config = dict(
    spec_augment=False,
    embed_dim=128,
    encoder_layer_scale_init=0.1,
    encoder_depths=[5, 5, 5],
    text_encoder_layers=7,
    text_encoder_activation='quick_gelu',
    init='torch_default',
    steps=11400,
    epochs=149.4,
)
Rows from block 4 of the audio encoder of a small contrastive audio-text model, named by matrix and row number. Rows with one number belong to one neuron. Each number is 500 + 40 x the weight over its row's rms, rounded and kept within 0 to 999. All counts start at 0. Numbers have three digits each.
After each neuron's rows are labels from the 100 clips, of 14848, where the neuron reaches its highest value: "lies over" is the class under the peak; "peak in band" is the frequency band that holds the peak. Only what is clearly more common there than usual is listed. The data: synthesized solo parts of chorales (CocoChorales).
# fc1: MLP up (encoder.blocks.4.mlp.fc1.weight, 288x96), inputs 0-95
# fc2: MLP down (encoder.blocks.4.mlp.fc2.weight, 96x288, transposed), outputs 0-95

fc1.260:506507383515505530544480513570497581516484507484492556488529444383404496515488542419497576518486482457465480536489477459520511552545485549487428492507533513565557535541443481451494476506539539457501505519534441539487568511437502512535559502483521498533479452507527501456494437492529483456
fc2.260:494497505518516489450507459569512491484500483540537509507625503432516549477514525478430507604553473511421557486490446536461514459497535536435572511529469534437507547483466510484518503481505450495430506426537467529552585504466507532500499489506504467439551519541468461454501557504530483415
lies over: silence
peak in band: 1000 to 2000 Hz

fc1.132:552494500545477563489426510528500497478538470479483401554537500529504521506557490528464439537484562543482456518443476468499475499513441544525576538451501432445502465404502527471488465459547487546554558491547495464544490510495490518556519457515540537468625527477496529450512506436535440507
fc2.132:514538501466538485562500448519533540527428484485514569540471450563482451486489432471531507447472569507519486476455509509506451517528526442501472492525570455407479454455571457463490465468494386481433491508476499530453591503468508519494568512503493492561504551554535553460487557495541530531
lies over: A4; F#3
peak in band: 1000 to 2000 Hz; 250 to 500 Hz

fc1.155:510472499548501508492434452458474494512470501455468537513561524428532551505478490526452501496447541452490498515450448494429465466481471521535489548489496483482533494546441404485470527507471481500577490575569529512573514585541482505493422555459458541525454491500574456507596503488550574494
fc2.155:454450499539520487557482440509497527508556487461448534472546495528419539494456572511533508472522570530505488461484505491544501427461511494456505512512554515482426459470525483459506506487538520496455498477500474558458474524465502430550529528478523559505392588566454467461519601521527410530
lies over: A5; D#5
peak in band: 2000 to 4000 Hz

fc1.171:579472447542519482551448499534472459417496448440467524517519515459501559416484478503511530496466556563517481544433472503469520473490503592533498565434493481503542503500451459472430548500537464506576514528512522441548506486534520475578491487527519524565464496519561439483532480463572555528
fc2.171:436462533550416505487504565489473489453581472521460460486493615496469553516521594449514482474565445471517471497547519433532522482525483547479500497542509562510475485499439512492399480510517520494573527511480475469466499486537524436500438450478510546471532526523516484520426532572514434504
lies over: G#5
peak in band: 1000 to 2000 Hz

fc1.146:526523469526520490445560414530511554460527497515510571512516510442444405525461524479510529524481502472510529437454519496489501527547462482334530452539500507503516520484484459468437424525491552554483467477517514510470560509488536475505542469532444488496589543508564527446547482516495501459
fc2.146:447503530516450493501514489524484459467486459535503544529519529459532508506537502442456555514614472447542486476521553457512525512517505497478473511524460535401447529497485490507478461547478366489508516490483427508480596503568516499430454468517550568557585521483557550521483507473492480463
lies over: F#5
peak in band: 1000 to 2000 Hz

fc1.20:606459534547492591423489497423492476450559464474417525530541503501532434521584464519509426509505506488507477490513502457540494481541454519528545526472459511522508507446486541514505511442547452501553483489503415515486477545491546428584553506527530513512527520476493551484479528426573496487
fc2.20:464491451426481466555496485467584509518487466557525554480522559519432538450527427536555548520440531551491572504494459517520506461564481512506398489490583490469528506505536483494466490460474399529461501513469538456540510466488491490547512477515474486446473534505467515509429603479505566511
lies over: D5; E5
peak in band: 500 to 1000 Hz

fc1.158:497433516489513527483416502471491493463461544476426535497486492402468504509478534484460553540484543445524528534467464489421487533482517500489569448610536541497466472446443481432456483491439488532540496559598501512487535580549485494529489554442536530532513509480510449471561498492514556482
fc2.158:501519472565517492506455421491539518509557495463481539475529430476496516518473484539499517514501619533466528512498434472508515398473513466478500521481524463516458467453518487449577536490533488511497507445501486538491472545400520469547535568479442503532430592541472430498589522499518439490
lies over: A5
peak in band: 2000 to 4000 Hz

fc1.87:613491448544496558513484457500526574495535532513514522510502540517499492527561465541422490535447501484527489489514470365462507561461415496426469490458486518536459497407550425427542481489528470509531467521549476513508530488483514497495508469537518479484521505495514513461590435463545484510
fc2.87:494507518501526542449453431564491488402530530522543557545536474469575497566579517485483545529526513499470604490508447523500437507435490487513461460553419500481548490555479543526538528527512437526508500420588501520544476496491534536500511509528501448535525524444518500516517426471471468447
lies over: A4
peak in band: 500 to 1000 Hz

fc1.102:514525557581468485519497505579481518474463421424453487538509417445493518422478464459507453494531555502524476600444482444475510501470488590446507477478492496464471548493533477536493494552556511492509479490463478415506551513554447506450488452513522569494480484451569500516567472465510461507
fc2.102:439485490569451473511448516539474406505546507472475465481512561502432509456588540501457500517535471510502496484535514463549529475534491518492518478564459591584491513438450507507383462518515505505509504473496490559453517491518477475545478485470535540431526546559527405509445546515493494439
lies over: C4
peak in band: 1000 to 2000 Hz

fc1.69:471441502470536491507466468517555519469469494547469532531497482465570566522520474587446497553498458503561499523512464509426474467439538545476529493538456490442398515458450513469476480516494533542490553554586467511500523494550467547496464589507437493491490490502499427556574442486553497557
fc2.69:495464468502562442558423436478500546550510523520495506498554465502416481458474451528488505545457583548444494488540473463525505423465543470433502542538521447522472513441487533466504556435517529559490515488492510547511466507456460471552522519520428517466451544558476452477497536587560474555
lies over: D5; C#4
peak in band: 2000 to 4000 Hz

fc1.192:505499497511530488525470503511451461481476516498436424478437493477527470583478501482532469512391495587559452501560483457537493525517559497519484459551538466456513500470473586529518479492482485527505505512519431492514605459525551536558510465532453496558586537488561489522475473428557531554
fc2.192:473498521492604507532512483497438530524490522480503514496501462553523455476460505525512466474386526516503527514467467487474470577440549471498434493537422463434539502610517525517520532494497579495473507496484563555483431490516465542489538479548475516522432432525563496422500444549542530500
lies over: D5; B4
peak in band: 4000 to 8000 Hz

fc1.179:539474494553494569475490426530554501521526388536415538564471430486544445564520496488463479499478596460487484515502470479501444477578484500520487496481464426446555503535497505455495466474483533505529483531516501499575479519507494499556498516480504550440572559435472537508516515455582455490
fc2.179:472461492515552466550506512550514557574475541457477576504489481570450467447451472440546517509479543494492499492535499492557466474473505484444494505533526420539411497476486524479475577451487369491490519540447475490432517504459544461523551501475469527525427541521503526527494528481525424571
lies over: A#4; E5
peak in band: 250 to 500 Hz; 500 to 1000 Hz

fc1.110:517504531535527503496422521491484517447496458496478505539522542510431476540553431482564512531463525511518514572518496503485497529514545561419534537522527531387526525468516397502499545470535519474532474511526421420487544470595450511471527508510469573477488534502495437529540415493514555491
fc2.110:411434500506492512518492470459539449535495548524596528471506485556509549516497495447513491505513468502507542482482552541464488480381498487481486501476442435521488509538524432517463573520565458485548528554566429523511519523483554513440504539498514536494552450561479404463527495461425492467
lies over: B4; G5
peak in band: 2000 to 4000 Hz

fc1.286:503492458467469521530492454427497508528492506528488475500536518447442559566475517520410532520483447499572481456512456502457512443485469550496465476567479521431520539547480479447552500507482554479565519529558541521549556488470501530446426639470528547488468508444497513542544449465529538506
fc2.286:525587488501552485488501508514526469568445446469443597493478461522468464485480446458494614464495538519524498488445503477485464541533544452505525505477494469473447445488551489527573529499479457446445445551502549495450471482479485466550530526567472531504468494496490522595475561402482509531
lies over: D#5
peak in band: 1000 to 2000 Hz

fc1.141:508526480523488490540501501470522502446551433499447506484507519550493446466497564481471498548455500450493507490500532523558474560585467492447514459588431544516509569502556468506382442541491527546525496488498513550489562538425489465463476473431446482526478492433536534477470405534487475465
fc2.141:445482484462464461534527544501537514458497488556440547514538547422482485477524519451529508547531473490455512529539467485548526448510457523487478551531528545499436485502448496533492523506475425534579531522567397415502527504567507443567424512556554554519488511447482510503489538432492429503
lies over: C4
peak in band: 2000 to 4000 Hz

fc1.186:498536532495560521427461527515480546484498476489524451535510518479389469481512467474551538482508509461437535514486501489475482514560575547475483557537573525470574536488499434493453549457527430484492508471473440441492534484615507510479519500569401532519531498524464427482509456464541495465
fc2.186:479455456506520529521542500511507514494478525526538513494505526534477471464491505515486541547515439456495508515491583508536523505412629484480493512505439465545435471465477522523467559483573541502519524526544445492517560500530535537454503493415552561440528500537473467494507494424362466453
lies over: silence
peak in band: 1000 to 2000 Hz; 0 to 250 Hz

fc1.114:535477545517555492600432493459459478530535561428522472454462508481598468496477547463535447529493500436505415509613493512502441475457509533483435458486505517546491485484511548489447510504508516515525537518495492520471539626464517405543506506452519511466496519498496502517557519465498544506
fc2.114:505502456497443515495549509460632537504484440547403511508517525454475521509447490493546560555520535489482519523492491469514494442518502497509479525447518483516426482489509518534527510491473471542575505538497475412499554490459561481521494547473495499509412590461419518557455570468453439511
lies over: D#4
peak in band: 2000 to 4000 Hz

fc1.264:496466551520568584501512528480530494508487525517485476500460504523451536463532394526500397554530479481512491468497499491527540517468439486509468544496511541541478458474583459469482558444484457462515457526457489533535507594478497459485466498432623482413473524456529510444508498507493430524
fc2.264:509549515563492489462498432601449503502528525488517514508529484425528464486520505525484581502505548547501480498524450446534516442548500531527510452513455485485462412464483512505494489580584588441471487435534489484491466530444491399555483537496533519458453543517484472557567485533509460457
lies over: D4
peak in band: 1000 to 2000 Hz

fc1.216:479485488479460499484522497479446442486410541552557402471452506462576485439448549512513471521501475481517437470519478471513431544582557500479574501567475476562514421526493544518527492472521573497477500530532488514480550510494551529601506469553468512562490476554537524455466451512505504505
fc2.216:431507434543516537466542523524556543439545509525496606483442510520521530458461547465519507517531498488494549474402462454487488551436573531442484448467446471480446472561466501503474523535592465445539499531555456564468495532488543504472519515520512547519457504497469457488527532475520423457
lies over: D5; B4
peak in band: 4000 to 8000 Hz

fc1.83:483495526508548542476486567542550552498498548493443530544518519525533533474515440584431469507471466511524518548503473486494455466506497526570483592499486483437522514469522448508480486438491480573516510552511519496521463587485478580523510493369476477475463483494484475518526505526545367486
fc2.83:575534520574425445501524477533523451544523523496490490509517490529522461494571450452450587487552507461516541510545513516566481464498478515457506476448439441464450516488467546506499534506514416462517511480478469551462588517479575457510533529470502521469475588538466523572503519475408488450
lies over: A4
peak in band: 1000 to 2000 Hz

fc1.164:469466430522466502468526519484500503544527467550477482468454417470544466556467494481538502553496481503522528614567529504484529417541495464511522501503411517488468417438607482487523506446494459484471493482477445464535542523464526473540539479515568494489528535463429554518501518503485537595
fc2.164:538596498518425480510457541453516422507513580494467500482520512490522500490471401541473516507469526479506543502541452521503459517569418547553462480433515473507539513554522459493536529481448511487535503505447581461501497519478482511505548552500495456484518431432515463496517478462503644511
lies over: B3
peak in band: 1000 to 2000 Hz

fc1.151:481456459507489531513451541504469461479434541479443496518488485449421470450508476498553537530531518510494492479511481525435479493524540507520615453595555526408460449528538511494489480474478449511479511567556519535495553533567453544527433515455530571494471483539474464514523504484502607544
fc2.151:451504491602499543485469489507533516451574467426398522494570425529483507526486512533525475568525591558457532522501417465497500468507533500488493511521489501534462475499451520488523535463474518508508479463474519498512489557392494502545544557471480472549478593479535430518535520492539457443
lies over: D5
peak in band: 2000 to 4000 Hz

fc1.190:538526496532474544393531457503524546430497462546512552612529488404497477512488520470488559513527550444457529451470519468418496495543519470422472436495467511517515500506497476521464425515490512470447438524495495514458507489562522566510561486516462457538515567511570477464573489519502522507
fc2.190:507475475537419510498502471451537515453424426502551487470445493529511524485489465483495527478546472491537524483464567522508551548484512467503477515555495561453530522534544504484445430548491404519493476548466486515520584495566488535403523487495572571548498494561467566525420512441469493468
lies over: D4; C#5
peak in band: 500 to 1000 Hz

fc1.238:510533555518502458474449392527570581550424460564469541468506473449579486508466501523470488548561511480480517513474492460449494521488490501463507526529479593587471502501455502509428508523525490541515459496467433534472555537532485479424562477524429548480491473441551518452536491502518489470
fc2.238:467471534547453436486459505562484465535501499543496470512497607514486495457519516451478517534535477440506486500545536434558520454526519476469535528478458549566435478469417455490427456533510513442501528509483470569427532494493525469483447540478490561456489571610489474523495550537531442487
lies over: C4; G#3
peak in band: 1000 to 2000 Hz

fc1.53:460447445484480503562475536520568504456464513515461479484485432526483552481565506539565526498451532503485496572483420476481480579553517534569498560509444471497529475478462444491483590499468486528545594506517483505587530521562484493506481513534407542554481501525520475416515452493514499531
fc2.53:434451533543407468522526553478496515461575521510440531476585492561525563517437516488550472505549473484509510560470527467495474453491474467490509486478491462524445501552466442483498517529526487505577464581460478476475483542490549421481469571508481545507461517521498527570501580483526394489
lies over: A5
peak in band: 1000 to 2000 Hz

fc1.100:462448518479516514509411515458487483462452510530449525484458508463495530520474492524471554560479523473536532541465448488437491533487533540511583457613532517458408473515454407509489481494440517544538489549538471540472543497585483521520452520442508610500507508514544451476545469488514534475
fc2.100:487512466574522470541424473475518480508583513455457563491549447502469509508454479539493486532498600524452518487499422478472479424476534484466521529476522490523433503461496489473565550466493501521487480470486477569497507540422497485532554590503448498534467528546518419472575518506590438491
lies over: D5
peak in band: 2000 to 4000 Hz

fc1.125:485486509511505609506487550548515501479528442592440446499478478541505540474479487449488484527469551495553497505521503528584456538534486506472482502507555471470492493506565444501466477407530535477521530470439391490488509506531550532474527504418522509456537599468546495424486502502455430475
fc2.125:490508508481455480512505565548479535505447502507483524500443553483489460422460499446478522463491459410499443503475543416556496556566543500467503561474461527576458514522451513547453504518487504446503559567556464451544514463573478471493428513544486581532489498522519520562492494472574441524
lies over: F#5
peak in band: 2000 to 4000 Hz

fc1.154:447460477486499478566482460551519516457524491561522473543573479503431516480490490542444545530464542569558504530516463517474457500517405525447443475512500452471517481471470482500479498523534552573550557546600537423567477471494501534578492535491516508466508549563526523452553433516491466475
fc2.154:459523573478455554456515508532468468425503472534452514536506537472529467544556488491589496474527523486502540481502462457568459558543457504578450428531463498470525414551475495509517430534469482476515539459502559416539470476520498491538460482555468449529490579439538524537418478501516503510
lies over: A#4
peak in band: 4000 to 8000 Hz

fc1.150:484523547461563492576477487450472511467544485398547449515514556493498524409495510474487438553465474433497513437541525552542474533547475503486578520555488561542557486531557520503457526526544481483522461460471505579455494562436498445503525434422526478520462494470509524456476462503478503541
fc2.150:505466481408497461481538499500521587496547552543456488491519524411493515512508521512533497541494494525477449514495510505495517397518464541527517523508538450581436437454481518522543541484537512579578497508569447418471452488503532444566435459490496463485492474423453489532507484508487433545
lies over: C4
peak in band: 2000 to 4000 Hz

fc1.29:560479469557490504532461480555448454433454465498470453511521466443488540457486466544472517481475508552560457579494468501430479463483495585564514563425502467438509481519515499411487515517526470532530557510516536432586496520496493495553453511533550548547478499535545459537549463469500568533
fc2.29:414429467541444547526533568520473500463567479524414483474509563508486538480491572504577469467535468464491470488491514430569552501529492508500482449535507557495481488511453476444413469490513555500557522512487484467485464453548472445501460463460576551488473535510525462491417526554527447510
lies over: G#5
peak in band: 1000 to 2000 Hz

fc1.206:482495561454504508472410542457549501462545421483508465520479472494502449498454524513490549537429554531475468509581482536503485550500536514483491516533382532457568481476491554506515513493612506494493495442503479426488479478568561437524498500507494489473589538497458462575532528515497532539
fc2.206:562565525489577439476481458522518435529423506500500494558504445478456457540572425447522558441463570543510578504481538570522459507462490466498450534487482470480532476517533504530568523520490471491451501463593520434444495487534473564531546498481490486504462484463505529490506440449465553532
lies over: D4
peak in band: 2000 to 4000 Hz

fc1.59:471492460489455497532447520490491529494519459456503495499481534555522498478495508508518500560410597545505446488503486508519402477586605525481452517444499488496530439491511499511490483468519489546550520484488511480527502538560483514483446574385421512412566532465519457534446469513474505541
fc2.59:550610500466484448482495430511531447584474496489460470538573470401548552521487456495470534528526526497465501476469516556466538501517506496556586570424563566477443526487511510513589446515450494491455478490563468500471543537507504508521457525482542532497448476516452477456474492464497510521
lies over: G#5
peak in band: 4000 to 8000 Hz

fc1.178:521439549533520571511433488517531505505507438522465497501480523529543501546525522535435476497476594479485459483494472460504482464478459515502508542495506440519525444516513443405495456437477496536532545531524526516551473475501500537528452532448551581423536532443486552425560531463603437505
fc2.178:537450473513523464531537498519540534591493507494547529498482449581468505457461426462474495482516481478488514475476531513526470474483523495405554522482554445508413519443482513518498597440499405480476475534476434545479572492447561468520576492496460515476521528554485523542495544492485465583
lies over: F#3; G4
peak in band: 250 to 500 Hz

fc1.5:488498430493450516543532513449523462495458498514488385486487484468420558625473541503477565482464449530522499464515432461466519525520521544518478513549478571476520522547495506462550470465537595461527542504590548494539531506467536500519477573521465520548497505486533483524464428450501495513
fc2.5:429520414524531557486565511507523512481482485504444588446505519549475509424464531552545527526515489535494557475427450475498510561535573508484499431511468469484479425510530473482484513492538505473462446547508552484452482479478507475490540482546517545445453489477492497550430594401521494446
lies over: B4
peak in band: 1000 to 2000 Hz

fc1.104:522504406480443534505521511562504490446470507454492527493539495519477420528542440477479537520523488510489525527535529509435465472457486521445552461558471506482446498443608371491531486527541478483513519527452475504442500524539560506487512486465616511501529505584519428536473505520483539497
fc2.104:499475532531443545530486514500464496528522521442538426470435453586504465498446512557467468420438488508569420583519544472490492580527434484510447509528504508506487537510545469482490519483478517494505488581378521500499540524499517518406531510462519537525572464517504518487559475510519550499
lies over: D4
peak in band: 2000 to 4000 Hz

fc1.126:492419457487531566548506564509532546510459522446443491572573498497532494535472381552445474503484506545527488565501464524510479439499442539535505556488556536459525420495471402461484510455491537500521570499500523480486521556507481508517499537437446483509491457452487458547494481507485418510
fc2.126:530519539525373489498474435547481480517557454513421490528601481479488442519484500510546551484499558458481511444551466508598512482543440454507511475485501528455505485532482485487469439510457537512529510413505473499539493487480467455558485568509499520517442616529462523510500546527470465484
lies over: silence
peak in band: 1000 to 2000 Hz

fc1.138:484503509487502519534466525471523486429476532497471447512484524505449573506503543531439533552453473478583503484483508510411461520505557561486546486627505493424445481463479531491512416526452495540572558509540498505448576494550431495447464551437486550528486490474503499503512429487504541488
fc2.138:525586466509524492505487504424551573539494453455449551475494417492472470478440451520497531541455591527463481551466430420447478503491574477485469542469515423481469505550515513474555503455500486532506509545460534492502513498425498490509549587507437511556422505499513502516536531516562473504
lies over: D#4
peak in band: 1000 to 2000 Hz

fc1.166:532429492480541585504487516498545526467519537463480453542532440460556570484561509506431491553433543495500502550482434445498478515553487535502529537569512480520515461453562427418505542491509521554527573491476420508524518541509480467474475548471516534515470580525452478516455453449498440473
fc2.166:480512554477463538456434473439494495540538521454515550513569392509489531571477491484495445501542519573469448543490500511485501494484447473529560511540551449523441473512506559491564526447460465513474483509523482546491510539439530447546522637527475484554513491512479430457536519501562472524
lies over: A5
peak in band: 1000 to 2000 Hz

fc1.211:529481505488537516527525485483572514475567443508483508500493551471481521495461509562384527505434506489539507516526517499510483502514430524405562464580426496523463438442459499510485423501491517503565461536576510478490584463474452517461464525420525513517511506520490556514522398534493483532
fc2.211:499553568521521534441478467508522454442520454526444565535526495461502428563507460461510547528488573510474527524511459459554464516517468476522461482482455515519473408538486469501533524530463385480512506460516521439556480489492525499599535559534468486564490607445478496523532492454476470488
lies over: C4; E4
peak in band: 2000 to 4000 Hz

fc1.175:548518523494520582472475462471528428523526505520485526500478524504490523580512498470444424470492612466520487485535475458527500484535417520547501532496531439498504454534570460416526500470465529479567483517490537512558486490507473499565457549473546547413539551440532532510509530462548428439
fc2.175:477464481489510464529548542508492577578487500471493545511492443579456517480457460440499454483541470494478415528498539497556489512497480489476579504488609467519410517437515519507488567457509388489472510563470444524465539491479564465517563501472506504495498466498480524510473525467522482602
lies over: B3; F3
peak in band: 500 to 1000 Hz; 250 to 500 Hz

fc1.93:568456527532493580411512517454516460490573489449442514556557519498541434554547485492466503510471586473487475475479474423497493520553425491527501522476512457512494470496497520485502463425494474478515502485528421485477475507492530485603553531564541484461594496474482533473484548459573468475
fc2.93:478492442447520424562473478518573522530454471537502560499503535531432517447510410500505569495452539521490549514516486532526501482528501489481452518525568512495503510508537520482472487475471337530459478523477514477494545479517491482550514458525469485455464524519484558531418605451524525554
lies over: D5
peak in band: 500 to 1000 Hz

fc1.248:510484447479454546535438557469484477470507536506502518525504477573525508494550469514478432520525537591483377548489488523543438454494449535555522567442447477397526475451537515501470537421539483545537575505511514472521469572477558528534549515444499467485472488491499477519513490486510440508
fc2.248:523546499466441460528558415535598511527468492514512566476538502470580534478549387510470577477557533464559561506490497537480477496534501491504477516454524483399454521524532483478515488526495388485510500507496460484503613482469554495446501496504514522489495500526496521518465541466451515459
lies over: A4
peak in band: 1000 to 2000 Hz

fc1.123:489484500567552588462451463509530638505509505515466504589502473408521491530538390589458479514510532470482521486547500424492508409529563560525457507490534467501523493523560500461542501466477423501482483555524477519506484499543467528481517516521476496486493494500443474459546509481495470485
fc2.123:513448508544479461517499549496490427454508577529483458525505465560516507519563489415464486472530450454466547486525545601518466521432488441428508534538406495544548542532465486487479543491517413516565498511547471530515537462581462516495533496532494478506554482473458529543460454471433511482
lies over: A4
peak in band: 1000 to 2000 Hz

fc1.268:545523510535508483558390505512469506481500510518469527474447478504463477471445484452517497564410628487497495554512459462519523537473470508427496453462478539570525492451506451438468524456525518459537524572512458487461558465508557493548572460539476524536479485515554467445580501481531491494
fc2.268:460481530589516505472446502503525421425601458477508546500530540487523581563539535464455490558557489498511546479501452510451493495423486555493488495508433569502494518549480492515521516523486402501500547470549504585544547508482538511459509513524495502507527479481554460521513520459495427405
lies over: A4
peak in band: 500 to 1000 Hz

fc1.99:533504503575442512432526462528514517507473459525510551560594524474415454474487478484496533531547491466493553461481507506499475510444450487413446457489553539506490542539501409524425419503527571507468456532502525488459509505502498467454500475507464451433538540492550536454563496494521564432
fc2.99:529544498532461537461473438465489482484449409494542560466442453461508472489498496545470533451536511481591476495477542455480541531548504518507457500570435529411528486518556474484480434577530424513507477504462469548497548471522478508447478534572502571566553480513534527564505455467482508455
lies over: D4
peak in band: 500 to 1000 Hz

fc1.262:538467548548467538439528469518581478440522474535430504608512439505564538471505431521508444488537528528458461537435497460502472437502557533566560513482492440468516523485526532526484532516483480507498515529487524453572477497599453457464517548432465476471451527544528432523491518481470488530
fc2.262:530486553470413487505501543487513500465548495503502497510533497500594541559465491443454543503555467464494520507504495554475465531481391581500540530487451474491479536545473474499497542472478383477543511482494496490559616523479554477456549565469473447518565476471463518530494532506432499460
lies over: silence
peak in band: 1000 to 2000 Hz

fc1.199:525476478479451557510534501404559491468470462535479474517481511530577491549551468547510441502514440502480478529516470413526547514501517482546502498511423561511498487463519544488447546420587523480455519456507497525511471485490505484582550573592439477513518520449450533522482465440579499496
fc2.199:456507438459511497567516471498518547488429484565497574469485527537470503434444485533591557470469531508556568533473484501540498542542488489510405472533516478458513451577589474510516479504491475507464487552499539445522426484524482463492493483553505539489412478475486544515423549438509525537
lies over: A#4; C5
peak in band: 1000 to 2000 Hz

fc1.165:516525537456552494557424500471473512489439426492400551461444501465497474526505545473508534535413506481528484511509454464536502533542557508523511480505489480459479440478523480512483497465483567542529495567552451525493525457499514566556495513532458639573513527467529562515507506495549523425
fc2.165:432472524567587508518467542496505507500520512417485490480535459547457493513479513500483449534432527554405514458487421472440489519427560480465459555526443520513493541557498499517503566428476507517477509506488549520502488549457483556507551512508484503541478473520584450413541486547569474457
lies over: A4
peak in band: 500 to 1000 Hz

fc1.187:557533501586458521426508456521474500477512500512486529546554554464428509450473487466503521544503526496496556433459505463497514528489508474375411469465561534539519523554531417492494437494517529473506447520479510527483516462529524508519535460544452479494515501541567488428614495519499525442
fc2.187:504510493546496534466471432494529463450433403501555562504478501479481500520551496480455542496546496484535521538459518492486536562489529497477490502543446606443566492534537496504472415543499371510485465482547494549565542481551489546455515487543533565512550497539530523532475490432479479449
lies over: D4
peak in band: 500 to 1000 Hz